config.toml
arch = "convmixer"
model = "self-supervised image encoder"
method = "simclr"
learning_rate = 0.0049
precondition_frequency = 20
final_lr_fraction = 0.01
Rows from block 5 of a small self-supervised image encoder, named by matrix and row number. Each number is 500 + 40 x the weight over its row's rms, rounded and kept within 0 to 999. All counts start at 0. Numbers have three digits each. After the name is the row's rms in percent of the matrix's.
After each channel's rows are labels from the 100 images, of 14848, where the channel reaches its highest value: "colour at peak" is the nearest of a few named colours to the mean colour under the peak. Only what is clearly more common there than usual is listed. The data: regions of photos with short descriptions (Visual Genome).
# pw: pointwise conv (model.blocks.5.pw.weight, 192x192x1x1), inputs 0-191

pw.124 103:406575463523494517461444448529497448463551519508486511420478502560535501529560497555496541477484474479479557500498461492500517445504510536448484451532547521511500460531536495516536543487566502530443460480487508503514506516481523429461503496511455516442491516462551463478538465474393551431591535444561460447533488495555524520435473466455424362491563523478516529503505489482520497601556407470400445546478500498482527524495520461524457462460510415429548581461501445496522529541496523474496522506497483474513419440513550493522467531493472467526500489475488513477509493575469474511
colour at peak: white

pw.171 107:520468497466557536494465582455499483499503373541506441484525526533569509504484508460477526513475500515472480526462469516513548521596503484613535615512557495511436490489514484426481515583450502441535516471561483461493485415526524512474559485487506534527512453460530488469484584530538534505488436492438479506488498550564496570493516487492564507505495503489447516559521506536483484445542515485477522440499495522586451529523530460592509480494536536495533452537499471448434499487534557535443497509508517548471484510555470522540550472468408534443548484525490393495570471457488446541
colour at peak: black

pw.48 098:507507558516457552489488545458505489504516426473538554422491539411425499560429497567493506529536444552533479500567553515459564513515490449514528512490493515495486527538527459485503545456521472552478499542504481513522436416557522490471468504573485459469497550450528554538581461506499486455529530450532442468500435535486513577497449456540577459553492541488474471525510594457463440549480507490455478527511419508544489467516445379441509505491530531507501448546496498514550490437507531501500461513461451455496435508422524532527453439530532486520550484520445438496487478514530431570
colour at peak: black

pw.62 103:461479471515445504529493501600452420481404587488446546501485487428500519540468440514497450559484479579538474529498554529581498423498556447457478513496475545548519556495527534498472500582489466506560439518544493529483503451503438501483501482550567474478527480497572473511547464493493544498525571535513518487511527517494515584498433457431557453505509496460498515514486553501476473511471496496421472483535494513455545448505485462483492491496595475418534544566444457536516483427528474494617501468520438454534492473450536510508496436495468543537519496453482506496502476492604496560
colour at peak: white

pw.67 097:524558479502508483494487516512467370484562574512598523437488480555521512561539476471539532487531451560476502515474436476513534499512494477465486534519518562533567480484479602534539549502543545443481480453450433518493496456550466447466574485563467439494539512513524389492502527528464528455513500515462575497459471497527564517461336480431481500498530519471462456528542437508472535535467469482417463433516517483483544470425477459581488545547498498459503480490549439528465520485494505508479518510509437495502438509504510505494505529554498465490499513558525512484497497557490505570
colour at peak: white

pw.133 099:475517572528534462544469445430514461448485571524525594570462504402489447593491484549478450491468481519511473525523592509545477456529527535446507430498519514527550474487524512568487478429525458524486494536474504577482461519514472486485505534445487508462494531569475459534451507522488451422513497524474466495517495555493550515512506461452536535527517492479526474506489472524495551503497501502559505474474509501546555480465553603483516705549484567499479487552509522496475495531542521434493527550535551528455502530510472531445446481527483476498451497450564485434465503483469448530
colour at peak: black

pw.35 101:492479475473460435563431476451464400521524468479558505516398482462546511505518476512479468498541521502564522503501528510484514520521486477428463472454503456487448557513514518482402456481481430485525480510519511517492544442504449528515437628438575445490496524463510499539544427486526458471555474503561438429471500532470476451535485485425529540553456514498476602526557492488507522549419488576551522508505497524514533526490549477475472540509412475493459475503541452491552467475529477550548467631459476526517503499506441505526512513487540504552503424469512481506509528491504567457
colour at peak: black

pw.178 098:537474449560553499495496471429454508440530494524466502437522440601510535506523508510503468559523516458433477503453557542568526522433529477599484515507513500447503525491540520498565490497567532559524488486563487460404545506469483412506508448548455551500511492458532520511490492484491514514437535449565545447523503468522523531483460456454523453495480348470472528517511493517525504541475516409485493485533537488515525471549425482440480529502403496484493548509602475445517534473524548507486470446482455524513522445477557530516496503522538516477508610534519498455541527509444522556
colour at peak: white

pw.76 092:500486562474489489511491483515476440546485492502542500493535553434478506573509484481477551417496475553554530580485513501505506553511468469567623520516534474521540561498493494540539447507532503504499493467443405473544457450538452491453515551489513498498492564446514457513508510519511408476541514498539471486517503513468512535554440437470539541535546468470571455388526565456462529511575487585479461501486477613475502484425502444499453520574577495482523453525481475500506459457529503523518475521504506461411430566459509516490499545471439516524454492510520495526469425542477442544
colour at peak: black

pw.112 095:519511436504535537519442525524464531466477509484487405475513466524585500568536529447463572468533432535472500576398478508524526475472452460476503500526562519538526456475434551466539496496499481517435504457525446500501507438471494444497536528505516499512521517482526429420542525542536516526482529592498525548502499451546582583564432521464499443487536528506532371491531514518517516524486518494419473571537521515508494474483501499522446483542535449489536543451519463520498480538555519498507511485497436398427424409504515494497515511528504537464445524488414483481477440485445497534
colour at peak: white

pw.114 112:381531459512494523406535485495536465485508567454496476541478566577484487487526517551467504482506483541473502498519463448498520458528504543443535461502525571525525493465509510466526569484508508487474458490480483506547530527540495429438517482507451465485523482495518456478455529511463486442579484520477516478564574489472544537465467513562397406500475498503445516492476454508505572510552459458526503502462562474448463490505448486552486536513382434477489510505431481509470480442514514423482635549518543457488455501436485490529501517519487504498488599467499563469549470515543444587
colour at peak: white

pw.92 093:440480493548489558490502544550491458451538505489553487486558516472493484605500485505464493483511442564554515525530418472469431545464517481429443565476503501573497516522541590506389547501568502482433537498527427534465478453559490488515588503489477436466443452507443474589479467534461480508542510450499551485446490568540546525561467496486453530547493541410459501545539473470510463447479464529424528449509483481517543531466512465468499521558604531516490509528539498566566530529515466486468567526510529495504449492491511541465533487499549497482497478482430532470478455486536490553
colour at peak: black

pw.184 102:497526487473481465464514484499526466525447498491524489476528479530474526566480474492547498533425521536504451528493507470598508384598470520525506517534494555450524534530537533401421466511469498504583524486474501487516528431519469465461564497461508494502517540512505432534465517543488451450566474495435386489475468493501550544554407491541525485499515442407453493512568547491506487429524501560499487483511555526475500498550488517512485577474559470495493541495535513394523513518505545472512511533530579506518419584511508526537537486553467543484486570480456487483464507434577490556
colour at peak: black

pw.182 091:469460533472487554518477499462414524496447500479423478469511522458447501589494537520434474439409495557519551470524529512466469418456398457526583510527432491467515501444478457450487515416480435495536528484547473534477447443503505496470566500465570509512508557539452469612542503501561435471554467482528481491456532521453526485516491498530494499554461512427509460494502520479531449498524486533577441458496539564529472490497546513512450475530537497537536459444447514468511504548489541505549512568479546547459476540464532505508465486477435469560530441457538485501515399506444479506
colour at peak: black

pw.1 098:544561434553528526516480449497452449490454509497533471478410511525490531511418433467519520536493517529573471455450528500473479508559546493490464487453499485485519434552532505556437464502479441492537510516479534494482438535420487509502534565532588451441421526486510473489499515511490554474496482544492562481517513510528517446554481484470533573540494494529556472499424504417437470483528469560416467507515551508450585490445552448545501476476497476456482530533419486505510482470458528530540429544446495516560439523551566537530576499412522429541553445454492520526512528507482550498
colour at peak: black

pw.111 093:500510466521505533491491535519502446450414474470472520458524469529480534526496553516500429561512464526557532500515435484513455408562583519541489540441538544494537487452491519451432534465594494540507479426510519479606548468555537469552457522599567513480511554448508507527533446493510539483525452524460536493472482495506528610448487495483486479462569458493445538537501557487525451516494477471571486548526464490510496578552496387503490454554473533470571483541503494499536556525463544531484551480508540533482438519478515488512427561518474483477584512440495523494521446505482507547
colour at peak: black

pw.173 097:459509521485489510561468459448505482490471517425476494554405459463490524582531510510466497477558462557503463528474540482509467484540452500507443434565500447447496567422502505528509498541476473536518508475517491437438509529554424461458536491476573399502473515465520466481561441521575457479536491552506598467463469522464566531596493444481531484465521480486473463520446443468464444462518506501442530524491518563517453499472551477519490519567495515451599509478515509545535537510478435566528495498503527456436456528447460508524495589501484474483519446524490514491519504530601566544
colour at peak: black

pw.26 099:542447530526484526480519504462512528561512512475471500512519507538517541596471509518509506455477482591500512501484548483567516485483497450466579521531496546499484468469406535549525498509543534458523542465532432463443455490439482465442562468463521521556472558473471521478573465504455489404556523469462605547507464524561520480448458505537504445473501511463496435478512446555541520567514455474489450449501547622496484409491425501558445443508551497471520459497487503492509428554558496491488470493479528446526434477478484478526429563479551465532479497489591511568512497451494515525
colour at peak: white

pw.99 104:516541480501493473519541507520470471551482478473500523406513489527562505550512504576465537542510476579501452569528448453480488503522455491447544522542544522497544518516496582532521490489486501486483509455467454525459479543508565417444508490478496509504517578496529435473576490509483403430534528494541514481511467557532535564511431525487507526459485501447491488448518509499511491509613484480453482513520471573538553470455496415566507475497667506545548453501491460488354472497530482499498458485516449529444501562453448470511492485493492472475452515505540509513443470523568519533
colour at peak: white

pw.18 103:531525480456539460478473486477455564420475513501454456452496487527469510522490506533521547497515468532510505505566479477502497370539508473505513505500502486423561470462478453510483537482497502448550520533469503565460497585470415436468482493548475482519549541505520481479469470495500521485503517450515517535500474482505515527524399539574408422453441513495497471481560521524483514528499520466582498463427446521521510478452555427549518470524498524577506519467535545460476486445497539428545497507398435451496462512458493516572476516530535498452514621570524531508550450575538533573
colour at peak: white

pw.142 096:449511470495522536517537590472482476476502461516536481455463488494551492529546503427514551516507534500527530468490471474516488462462509495437441510482494500469528644540610507512503557493503487505463573501519499525540456482523495534553525536510567434547524615457524429512532462494497467458537465526501463509526474482472500438525446459521532410510577488539470507518481499448508516486457511534414413502467543482513491532514486441487446459515402487455460629502490439410539523510460537494490512493510533515539486531499505511480550534457551541488489409480396504495496487533510482555
colour at peak: black

pw.89 094:512433534523536530549499510459533467499435524491503455509498509456439547554478525497463530489478474515516500486504458463453522457433490444521497513506533444485461514511611421493512458450461442499486558481524463466564421440466526466498482523490522432433452558477485508498553493443588457515530456482474538451470481533448556516566444475492512532517515540450571458501497466521402442530487574508530544473553545503469510518448590507480412498498479497493497506516496520479477537616498462523491509495466478560451452551508483507526484509495442595523550480527397522459497482425422517488
colour at peak: black

pw.134 098:522467578517496595534458461400469490491502495496487460500429510422572544517521488477533481546436464540514456478507537481407492514518476456497528484544544497534602494462496514532548486458475489495513451481521452568565417461572468458469567508455527494428472528440462460514493478496492452436594500487443525477487447538460485546472537543537496561496518482502527461490496441524387434569540483477479507533476539505470457566424516510510493463526443479475549426498479535476494542498443430469504493539467534501472477537486495531484490488466440427465586452502560509493488494460480518515
colour at peak: black

pw.43 103:481428508520533550485481527483460461511536506541478416515469494471447520541563506482477467517523509526524509543480464496468519548438463457548550531544520484483543463476485469493515432555462511452481483426529412465549478461508490511504554453417555471509468564537539442411527518495531456467521546516488538450455457519519556464527574522494499489518461495473625438443455468448520586532527480536525477502523493531455466448486592461515494491536521498454526403420518497509484470488501477543525502484494544550446459477518493526511482583445458492490441479434491569515481412462398471511
colour at peak: black

pw.79 096:525540517444485519513494457549492430464566557552479430435480442563576492514502508488494446525486516549490449467479516495518485459492514487491467527509459565512526516488439522439463464499500518494482444463493473531531479476525448420471514482512450524532571497525517484488432490589410499441581499504448509465409397501506543522482460488542460485487479489489476439485543477517438607543469449487557492517516425476510513431452511479552549516526444443491507466522527477435493448484587510580478517527511483498500482496513476554530511524605470416481405539494528513497489516492544442557
colour at peak: white

pw.176 096:510422528500528548566503521472507466494446503498502452500477517454483521525509503511479525493480492504506509483493457486474538469434499444504489510482505461461472571511632434478504468465469452486484583463525466475547436427460502466512506537496522421498463552443487491470577481458582467508527457472490556457479489512416551518542441488489504526507533546481556448517497457500430460533460525502514503477521558546483492524451562495454443514505475507480485525506518533439513636595471480548485504519445471548458448563514482534506487534475461601506547460527372528468487489447417549487
colour at peak: black

pw.27 105:415490505513536486497590483490457529526508477499505532511532507460528493504507379523521460608509507468528452531456502504513509573544496462527431509505507486506479569597532588507493481510441522456531485512479482538546490511533519478496507520495554528462488541537523505496448549533536505494447516494414504495498502594465527455517476549474542506553409468527506525491477524458464590496555443522486445447478459429472553525538586445527555538504545561499516461557483515487401500482519536434509521432500531517454513520564492499435560498465560429469468469510545482488473402512536548537
colour at peak: black

pw.74 101:484498507490494486517511503527489559482540470530506472461552508440459457533492497521536530502459448526494527511487501456492521580521475481467505468533485559617538562490508525449422498566468545471519530518462448511466529480497452438500424511507500459458510534530541448447482503537532464445549508481538552519605452495536486464538549387504493544530474514527558497481510513485541510621499512476504564467447444511501462563546539432530490564564532594492533537501515473597397533539487544447528535482497462472477468526539533514426551432528504525467510508559542432451550522478485509501
colour at peak: white

pw.98 098:504568513491446504447521508520538467528512466519479530545474547546543541554536512505507424478483463464468492541507504489428556434542430513511489539519602539544537535496498482493528506519511534589475493508578492522488547418586511475435497481481463502516532544447492481513545461528572527425460432474482476513478464481528549527418470500526424433504496549431462514460460557537555540509555483406487477467503474514610504496539460470491514426486493527573512475473459472573489505469489456474465514440498472448500448473459559540470527516443468505468513500521484435508458431573472439543
colour at peak: white

pw.181 099:428443473558414553551528500517463534469509529555530469521464489471434506509548520550486493509499494535532531543492533476587460489449482519403550400493476501549491515443483581530488449538515460471453507520474444521430466519558515493511529469538450486490472513518472473546479348503497444503450593545526536487525501527579504502541533483456565526476480525493536463455488499518512499482442473492487485478536510506518492506433533452532463486480587531471513537520462517489479539549448470518546492441501459487482461577433576417522465552518470482577492447486574510536519482456462529560
colour at peak: black

pw.94 105:479469624481508460485507451464478445523471497517487538550514523448496558581504496523470417510480478496501495562468515490536503514483473497506506529515471469500508524527563443503533521460512476488491485487502501520510487409540470455439475476466498489462527509493518453539549483553466542421475513440588557424442429574420520483621543487491498510471471506449512522549514470496420477539468535491487497478501504498512560565482493565465448589505469498499529471509542499470555526490566469481485510462454438539482488500476466509487482471553511551501490521452309507510473536508475419553
colour at peak: black

pw.88 102:485440506488525505503540497486501546486510501518497461476513432513490598505551564528529495541472434477490492514501512386431522509532493469486474584582492473481458445454544457536448504553454464393519481422517484521537510459476481440479522482517545513518536510515470470524516541491527508479419578507462530435495464592599534522536531493516461496497474489487535541462473489493490505546469492495491491492358473404417475506457522452499517491367506508481481533509556514482535565554439522474510499568515558487423504535540496542436512542494484469496522495466481512456471502447475463514
colour at peak: black

pw.144 104:513591514525496525522449554534507457498520483477467473514531569546586574498494563562466513486476507566509467631472493461494504488497514477486529472517440545498532573454597537512516527511519451488517536535436490470462525478489513520476562494481519604556503498544441593484530482593531500532523530530475560533492543542387476510505497474494520542501508491490504450525474550501504430556473552467483586517504538571445494532519501519543549484531446554485595407485563514452528495556499503485484498500500489464546477486511474524565600507521522531499494472528459523491540508421485501493
colour at peak: black

pw.107 098:579483501402546468477529508468464470497523491521542540480557555476512501530459441521593561514523476509545528496529441453528500489526465439447510490497491506391512546494491505545535441574541533554495535499481512512461515565469511525474500438489552537488561534459500434466481538518532509458501482528511507501482496472552497527457450475524571505457481534464511479477533539598538496513481537470487460434461577499565549533476478475456533479530530524640499521550530498461468515438540492461505449474491508554523413463478602523521518474497447502522445498520507440473469470618518424539
colour at peak: white

pw.123 099:480451441494497580529435511480555455503389470527546456545558502505453486519474536525473524457518513548534419416538442512553448510547566458463441465519554492459461514533477502496491514463499450486480580470541456500494551461538477489493506546537535492544526530423478485464548513514453531456509482512582488469471521508444511489473519481546499424557541495500464457522538542468441442541449621504419508533538490401495476545465559550523474482503543465518495577490513481558473537495538479451471490412468509505501482550481486511438510516546520494425472468428430536475475546500493503532
colour at peak: black

pw.3 102:460471509521472539556518531452527465414438498513538487467463545469528471486515531557515504466549463573583522502557484488472459464475512486420415511518546530559542508499477468469476423521526408482468496534514507520570511457496518506471532540507534496520490535435473517475551435519544470484572418492515494472511619454457456501483530446523472456514526531431510468529572469556484520580429496511580517442552496504564471493420497469538483520541475477540535522456459459506533498554517559546493550582481429491501508487479541478537504463528552466504432488431542456517528539501538510583
colour at peak: black

pw.105 097:530485515486546476519541434494511556420625415498447572459472451451571526547481513485528437508509450560449509527517515435495506509428492529499507506508521495522511514498412504486519527513477557499517440529458505495473532504525449442419478519426472486483560438471520447495511490531458581507510485436495550509535498480479470562495491512454485494524512515522461523562505447469505535557487466462559469532453504481537519492505448427510457580530476522454512483527510478534437407386622502433495432483484518482500510464478480542437406470460482486498498559487546506460498508525445517517
colour at peak: white

pw.80 097:509522505502426546511474501471559482464461581505532474518524456509486506543505535469441497534533485514532499523498468479443419497528522469563480555511496458468485446498505552501393476506478512430448486475501483476523432475515501520474545495522484511482431502486462490516513512533507533507478545541431518463457533499548597557507433538523531524412463454471428421589502390457437501447511456515447428553480543507449454458485555491509482552453509437445527451543552549487539508524494466510428536550492440539511473519475529559570478518503498429486544478496479543467433452443456435557
colour at peak: black

pw.46 104:446569560534491552443547488503518446456522545559552458544496526508431528519509510533566418523523474495503497505454486481487487519537461519437491495536483454546521514532572453478445530521463511450508432510493526541529471486563487516469513471422481441462428499485489445477529443550497475480505547493507491525472472539479518568572537474558500454521494476516509562539497451442440486523440439469476516484517561456464482541504566527539525572512403493508528403498492511490490566563463527481499527505452485601532477483471605453497541504500516472519481449495344545482464492504527449505
colour at peak: black

pw.135 101:447454485490533565482529491445529498477445478505502451574534515475436532538510560606463553494505534514487503469458471543504490474505474471488470531522483428445429418547544503517540507513478489544477519477512536462493439497440480418496558475474502461514460417452510509464525547498501539485554479558518518476503523553510532479651558512463471458456480554497562480540518498485559500510468502540398546503508524426472498571509474506523502466480403515480492461426501480477524576544517490494461514491467625477519484503478507486514530513554493529495489468507439501536553613509528573494
colour at peak: black

pw.12 098:465523492536498587507495476486468495534486546428491482478481502502457500522489516480434484500389485526560479552437492424491486520555470463430475478513520524482501536472530590492495509563500473488559462446535454523458455457571487528456567490401549442493467533495479432506441508533460485481520532526472505451407486586523533538584471493570529527482517490463481493589465467452512491492484438457563582471509526569516509517498533554548516581494473521467522444525549533480537479519526541539466547444520540487453417455511520489467544457447435441475504495496493512503513408502428503509
colour at peak: black

pw.61 093:457554576448512588459432487466542461556468476507500472484454437468414487526502416468574497538554481507518493520541485516497554486501511475543442505480486507425508546579520521530528453547548487479510491470532517526486465565509539562495544455463526510482452476509533499451513485495478507468506513560500503535473414521526527483576506520593576463515410471475502470534480474468475495464506494540455482510514554508470500535579513476573502420590483496506481467438468439442499530584478465504459431500492467597491479595453431506570489519550505457542521492546473494501501445543451492544
colour at peak: black