A small self-supervised image encoder, trained from scratch: arch convmixer, depths [8].
Rows from block 2 of a small self-supervised image encoder, named by matrix and row number. Each number is 500 + 50 x the weight over its row's rms, rounded and kept within 0 to 999. All counts start at 0. Numbers have three digits each. After the name is the row's rms in percent of the matrix's.
Before each channel's rows are labels from the 100 images, of 14848, where the channel reaches its highest value: "peak at" is the part of the image that holds the peak. Only what is clearly more common there than usual is listed. The data: regions of photos with short descriptions (Visual Genome). In brackets: how many of the 100, against the usual share in percent.
# pw: pointwise conv (model.blocks.2.pw.weight, 192x192x1x1), inputs 128-191

peak at: bottom right (69 vs 14.1)
pw.105 094:362556508512474527401446528599549473469490447574433516492468462478532421538460480473498478499520490524449455493473448401510527521472711471479473489438491446474453535508506531531509505531450584

peak at: top centre (29 vs 9.4)
pw.6 107:502320529493543523511471463504483516433567460520474520415457514466556426453506504432443492444528494480477458438472445393544527558488427533442477506515433503492467524447470466529494500488486538

peak at: bottom left (36 vs 14.1)
pw.32 102:538454537516443469527475608548511400490498413488543474488532555505496517485380509519556527534487542479529496487481485479456502535489456416486454624488529419466435473466467510495452398538472589

peak at: top left (47 vs 14.1); top right (33 vs 14.1)
pw.51 104:532478479452521457509503470481511487515452458622518450547507487563496550479348465451660490505521486499629488481494473511472455521551626476482489534513449473504506477489462474513497510486479477

peak at: bottom centre (48 vs 9.4)
pw.173 103:493419459555494503489484434623454504494534519612491501502540542474526478535418448519506522522447510485411469483501488531471553515507602524518488451262497433455511481505521511493513542525463498

peak at: centre (25 vs 6.2)
pw.132 100:503506461548626558533573530557519485505479446430493504529484500542478498405538529513497504467430489461494420489504507507490481378531555531532583398513525499533486479344465491424469546507495484

peak at: top right (38 vs 14.1)
pw.167 099:477410600438468499491435531527434511440543495519456551455576488483500441558467505474521510585543585520491481448439433482446512417598487473516484395511471446512473509615469419388483463538561481

peak at: top left (40 vs 14.1)
pw.54 097:437484476494514499484537584561523399507480552446486478440449486511446541545527448542430495440491427455441377585571501526495459499413457369498512576521551537574478463471481572493476554568500502

peak at: top centre (33 vs 9.4)
pw.157 101:510505513497450458485421463495496547493511536497552505526509440471543554489561342503484513441525429511515507425423482502530505459476316526450511402753467512541491529492544478449439535550488459

peak at: top centre (30 vs 9.4)
pw.151 099:416494454578431570639520517527547469496520482458462514487413547473449391519422519432456475494552510485556504479607471493511514538518515489435479390556411500442487488477463525449432591524474500

peak at: top centre (30 vs 9.4)
pw.72 106:531476509482540508575517569463512480480490490482545468459495493546483568538471475537613498467508490513580371491540448520474459509550469565503582440508431474478526423299491528505479631588585492

peak at: bottom right (54 vs 14.1); bottom left (46 vs 14.1)
pw.98 094:481487466442491477477522548480489439469514456434532484478477541510543481494493515504598428473499496515627434507456473543489505471481505350570511505380413484560496503395470500489469467488541529

peak at: bottom centre (27 vs 9.4)
pw.89 096:500486550498478476496563536508517502477503516475579548498489527530515514485495408471555497477482524360512518507511461495700509528482583450517477453441423506166490478449521487436467556538514508

peak at: bottom centre (28 vs 9.4)
pw.27 114:479558462483528461444534486505500547429467444460524550539482565456524550470479495448539581485544563515485532445482538508467437569432556516468481587525512472553477457488416524549525548496480620

peak at: bottom centre (56 vs 9.4)
pw.119 102:486488559521468522474446597417555462442445433496494539503420502433517498476552468468426472439542575515549469521531474460495462527428647524403424394386464473487468444466479547484514540503546486

peak at: top right (46 vs 14.1)
pw.0 086:653505525411534479450506408463424414422571520497449425488552502506531543516477374501600502484518508471578482499503443451558473527547493408510536418491272440426554525544460548487482542550549490

peak at: top left (61 vs 14.1)
pw.183 103:516471497451549394543551472478520470565512462576490489484546513515482430464446530447548470501544463531574494404483478489489450534470485485480597412484402426491443494576538478501492329367550480

peak at: top left (58 vs 14.1); top right (33 vs 14.1)
pw.148 091:591546512427480478546507370308521507500492427433540507468475473469520440465581449452398496462585490463612562476530458454493370456508524419461481507562463522557498523528523470511480517505546496

peak at: bottom centre (32 vs 9.4)
pw.154 088:525522491411381432522515579520507513582526592460527592456499496495506441507495440481488501414543462475483590478518513478476542626498579525428473402481416425502453534584408444527471452503534519

peak at: top right (42 vs 14.1)
pw.112 122:500502496461492472509512487508494510509153485420511489610495514473338486318526492452522498493466490479500462526486480457494507478423472473524525533529498511507515525530499490479474490522508452

peak at: bottom left (35 vs 14.1)
pw.48 094:481433436494591516519443596351514438528460471471517557437449464393513483447477497460539481533575544559627448529544487450519387479554457562473509464531530494490521521544434494511501480500598460

peak at: top centre (31 vs 9.4)
pw.15 116:489526492472467557485447556498537580642561441534494519524455545519406370510479423431490525463415468464504498497506551444511479461568480467484494470532473509500517552552575461505560507490533500

peak at: middle left (25 vs 9.4)
pw.29 109:495534492481473462460502530505668410412486499472501510534528486409492437539504529506481615524468514505538415448513499497530525360647524506464461483474485517514412394508510470596535462500493449

peak at: top right (46 vs 14.1); bottom right (34 vs 14.1)
pw.191 113:524468585452492452496507452452444514490516515588496541527525489469516554460461558500525512544508538517532422495492572533516498592504492423491442527456484505515439455689533518569491420433571596

peak at: bottom left (36 vs 14.1)
pw.159 103:427466485503492529434432502463554510464524426464465528478526490467484482502446578557458506458494456457506487422559509487399434518500579388462502661481602542658478534387501540526520490469546564

peak at: centre (68 vs 6.2)
pw.142 091:458573497434604419572488550487518549469435563494399576464442490481451423476558404496559504443509551496527503532454544484473491472539522582413467421588426539430459553455477508520508478510575418

peak at: bottom centre (25 vs 9.4)
pw.11 095:447532526535470530394401522501501560483512460476473559454523431428549457494437474426460516454525438450545501498440466525488585489484502497440550419420484421533498459557489484453500477523608471

peak at: middle left (41 vs 9.4)
pw.82 088:385518474465490508434402578533479442487519483458475599482481485454569478479500522472616499510468495493581558486481420490454517541520490530461475485542500461463503572415456456475468525619534517

peak at: top left (34 vs 14.1)
pw.47 100:581537496454571474681533434501522547556382515559507505534519471477417512462501496469503501536474501549544494494521528532529513539540441484406425565483487500491438465511579383563512431455505518

peak at: top centre (43 vs 9.4)
pw.99 084:482506501543424675519482517516512547564467466482450540531482474398473456495516422492485483572516603532505483506506490458501511475527444520520483398670473509476501536526496544457523513472550467

peak at: top centre (58 vs 9.4)
pw.165 099:468542501444519544455418351463471516574429390454483483545521465445453447564523505442466518486523527455532474443521463516485464471481442484446474446686457512564482521502509492480483577510526414

peak at: centre (33 vs 6.2)
pw.75 090:527530426522558482542555506445508517523547448450514587377524379518541454514523498543554461485464543507500439421526459403481431406567521528601488468477515460485479502506488449491545505519528409

peak at: bottom centre (51 vs 9.4)
pw.58 099:436490460495497582477435559480488459455508451533476494465468493396520471478505805519507432495513564574541537516487471504466451470483675460531495498411572508491525471514519560495471506476556478

peak at: top centre (29 vs 9.4); bottom centre (27 vs 9.4)
pw.181 101:438536509462403485492557515529455423403477470466454513543491548600589486498450545396452508512583502532553554449436452444526572545375509538469470445566492481480461442485390491521434464520481536

peak at: bottom left (47 vs 14.1)
pw.188 106:548462480511434548504432532527407471489533529463488515484581474522485554493520560570472492419495476566417533500451450474492496523490519583529492490509433505495446516426438496453415494545456508

peak at: centre (27 vs 6.2)
pw.92 096:567617394473462453425509555412522547481494525474477389403549481519497545502516418541471405523489530489517515554459493562518363479483537552512415557464435516491524557468507513496508474530438548

peak at: top right (50 vs 14.1)
pw.153 102:473488392530471474463454369518407488469507525561504477494504482477502557515514410564292565495495488516372506560490493532545518528466402294458457581489540551550513501527547541509451464500412576

peak at: top centre (38 vs 9.4); top left (32 vs 14.1)
pw.17 110:468542560451490560507486430559498511546533433497503516409554447473469399550489474482498523495509453512487549457497471433513552447558442487502472488571515404513494502476596452531472463558478428

peak at: bottom right (34 vs 14.1)
pw.1 116:512505531489489442520430492486347481455505530494505545506529487532488505521471541545521600552482558474549492524478368536525471532529462426513492558411493440518495447412481473529387468679515443

peak at: middle right (34 vs 9.4); top right (34 vs 14.1)
pw.95 105:498486543558498493482461587488462484472445528495487483511504478536475475462459434504544504513510527505526512533472570480337496470546468467551450573450473471724500465532523569497512451469514463

peak at: bottom left (35 vs 14.1)
pw.93 105:505459408533466513547417488532522440496493491517516487518504522531514550503438483517528570480492636499499598532531626497525493535623476471470464410528533373520584545616368505504483559476537508

peak at: top centre (81 vs 9.4)
pw.31 094:438513527469463662455506554468510532526446430520400482511530506535448432506532641468487502548546588460519544430519489483337463493520615561509535474613497517497480509499454512467469448521536510

peak at: centre (34 vs 6.2)
pw.97 104:507453577508443471475488499541497462497596488484503498500548550576562505531436450487556605499530457546558498451485508563552552525558466602486471540467401305550571511575515486466555534565436465

peak at: bottom left (33 vs 14.1)
pw.138 108:517513461455512459464476564502492415422611504491525498579485496517596570489480524478523549411489495600495502611403502554517515480495514499515455410473413492477473450539456421434483489483472532

peak at: bottom right (37 vs 14.1)
pw.124 090:500410478511456490363471546519501459445412488535365438505547522485453504531523408509497457432496519513487489506465527436566474445526472506541473480465462466408580535565525397476487525536464487

peak at: centre (82 vs 6.2)
pw.73 089:493482431541514548507454615519455479458497523476458508492553498560493520470533449527388502512491488486332485498507479492529523504444521571518477392541494481474547506487534453471465561492462541

peak at: bottom right (43 vs 14.1); bottom left (33 vs 14.1)
pw.71 110:549513531460536487516552471404483462470449583501504467393590652497534516577539595520426487511443519499552510525518562461508504497528443442477494527316440483482521478520507522488521430494528487

peak at: bottom centre (32 vs 9.4)
pw.140 088:547520493501487429500499486447501500421537551560541475491507458412509508492508378464448560371463462490525398516490476444532467481488573445378454432352517504412537510520519481493496522511520571

peak at: centre (28 vs 6.2)
pw.123 101:448504452567503507593599424512451498507538496543497450513478511521508603466544488496440464483452479482474384650499420550490467448507537505429540426551477497478540485498533552443521610436502510

peak at: top centre (57 vs 9.4)
pw.33 100:488521535477474542499494570544536523648522554544413540546528493517482415509444495565508543469459513524494497506474492467483512505535433449460495487589453448507491516449491454543502533493425456

peak at: bottom left (43 vs 14.1)
pw.129 093:548517427570488499509523529491504418414461520551391449470568546454463473503605460462457498481533499445555471561563543513432441517465478514504526465452422518529552519514470460508516507507465509

peak at: bottom centre (44 vs 9.4)
pw.43 102:492458512503491459513508615476506471461567501466472523568482429494492452535515551575527485394523555488519522539489419521452523522565529536475508441466464547440519511536534439511474481501521481

peak at: top left (39 vs 14.1); top right (34 vs 14.1)
pw.185 095:554415469440502517454476464307499540531574475515485469457489460504573492598548487527275483445599464481522479431574483500516389516445481401527485483536476587528470515472510534489540478455559577

peak at: centre (33 vs 6.2)
pw.23 098:470519499535508447466425503492635385521439505523453489479494539511478491497483516611462549460509497489512404466497565503489490473500433508543556484584451504464444364523493573539482533419542464

peak at: centre (37 vs 6.2)
pw.38 091:524450557544483622455530456424571504549488410577453461518525537463507424458560445476478480444557526583583489527529552509490454440508418562428540472667461518494490517472510496396480505513436446

peak at: top centre (44 vs 9.4); centre (35 vs 6.2)
pw.104 088:448490582514504578523468436478471465459501534485469485501510486496551441485541560568292548486522473462392510484493527522490511522441534497445494319573456478529504497512509520464527520516452527

peak at: top centre (38 vs 9.4); top right (32 vs 14.1)
pw.160 094:445534452442474494341482572485512425604490510487528459520492520502382455486476451555538395457517549424471500620514445447456493440471517520469496470554550474465546521512536558486440523516539531

peak at: bottom right (32 vs 14.1)
pw.100 090:491489508523509482527425500482546464528474542511481520444482498464515551457430531456546507475528503500559428464493429492522416545449411526484562546507570474461492517440452413567485530486499547

peak at: bottom right (51 vs 14.1)
pw.179 094:550494442466519419323539631521455432447542547432570500439393490489455513478423569475516436527486497535577496534462443472510471513517520501523490596455460539523515494535477486443441476482521442

peak at: centre (40 vs 6.2); middle left (26 vs 9.4)
pw.62 102:424532503539512520487485571488564423546479439378415546457467499412498470532536484525485510559459591400537509662474503447498528522444519535499486519574368518460433510517455482490538512431569601

peak at: centre (38 vs 6.2)
pw.186 100:547464530490464490522444530509446429478485472420465568467467455493499555545526480502519478499541523506548429436481487473440492435471506569458506420586432385472509405568447510470499511467584443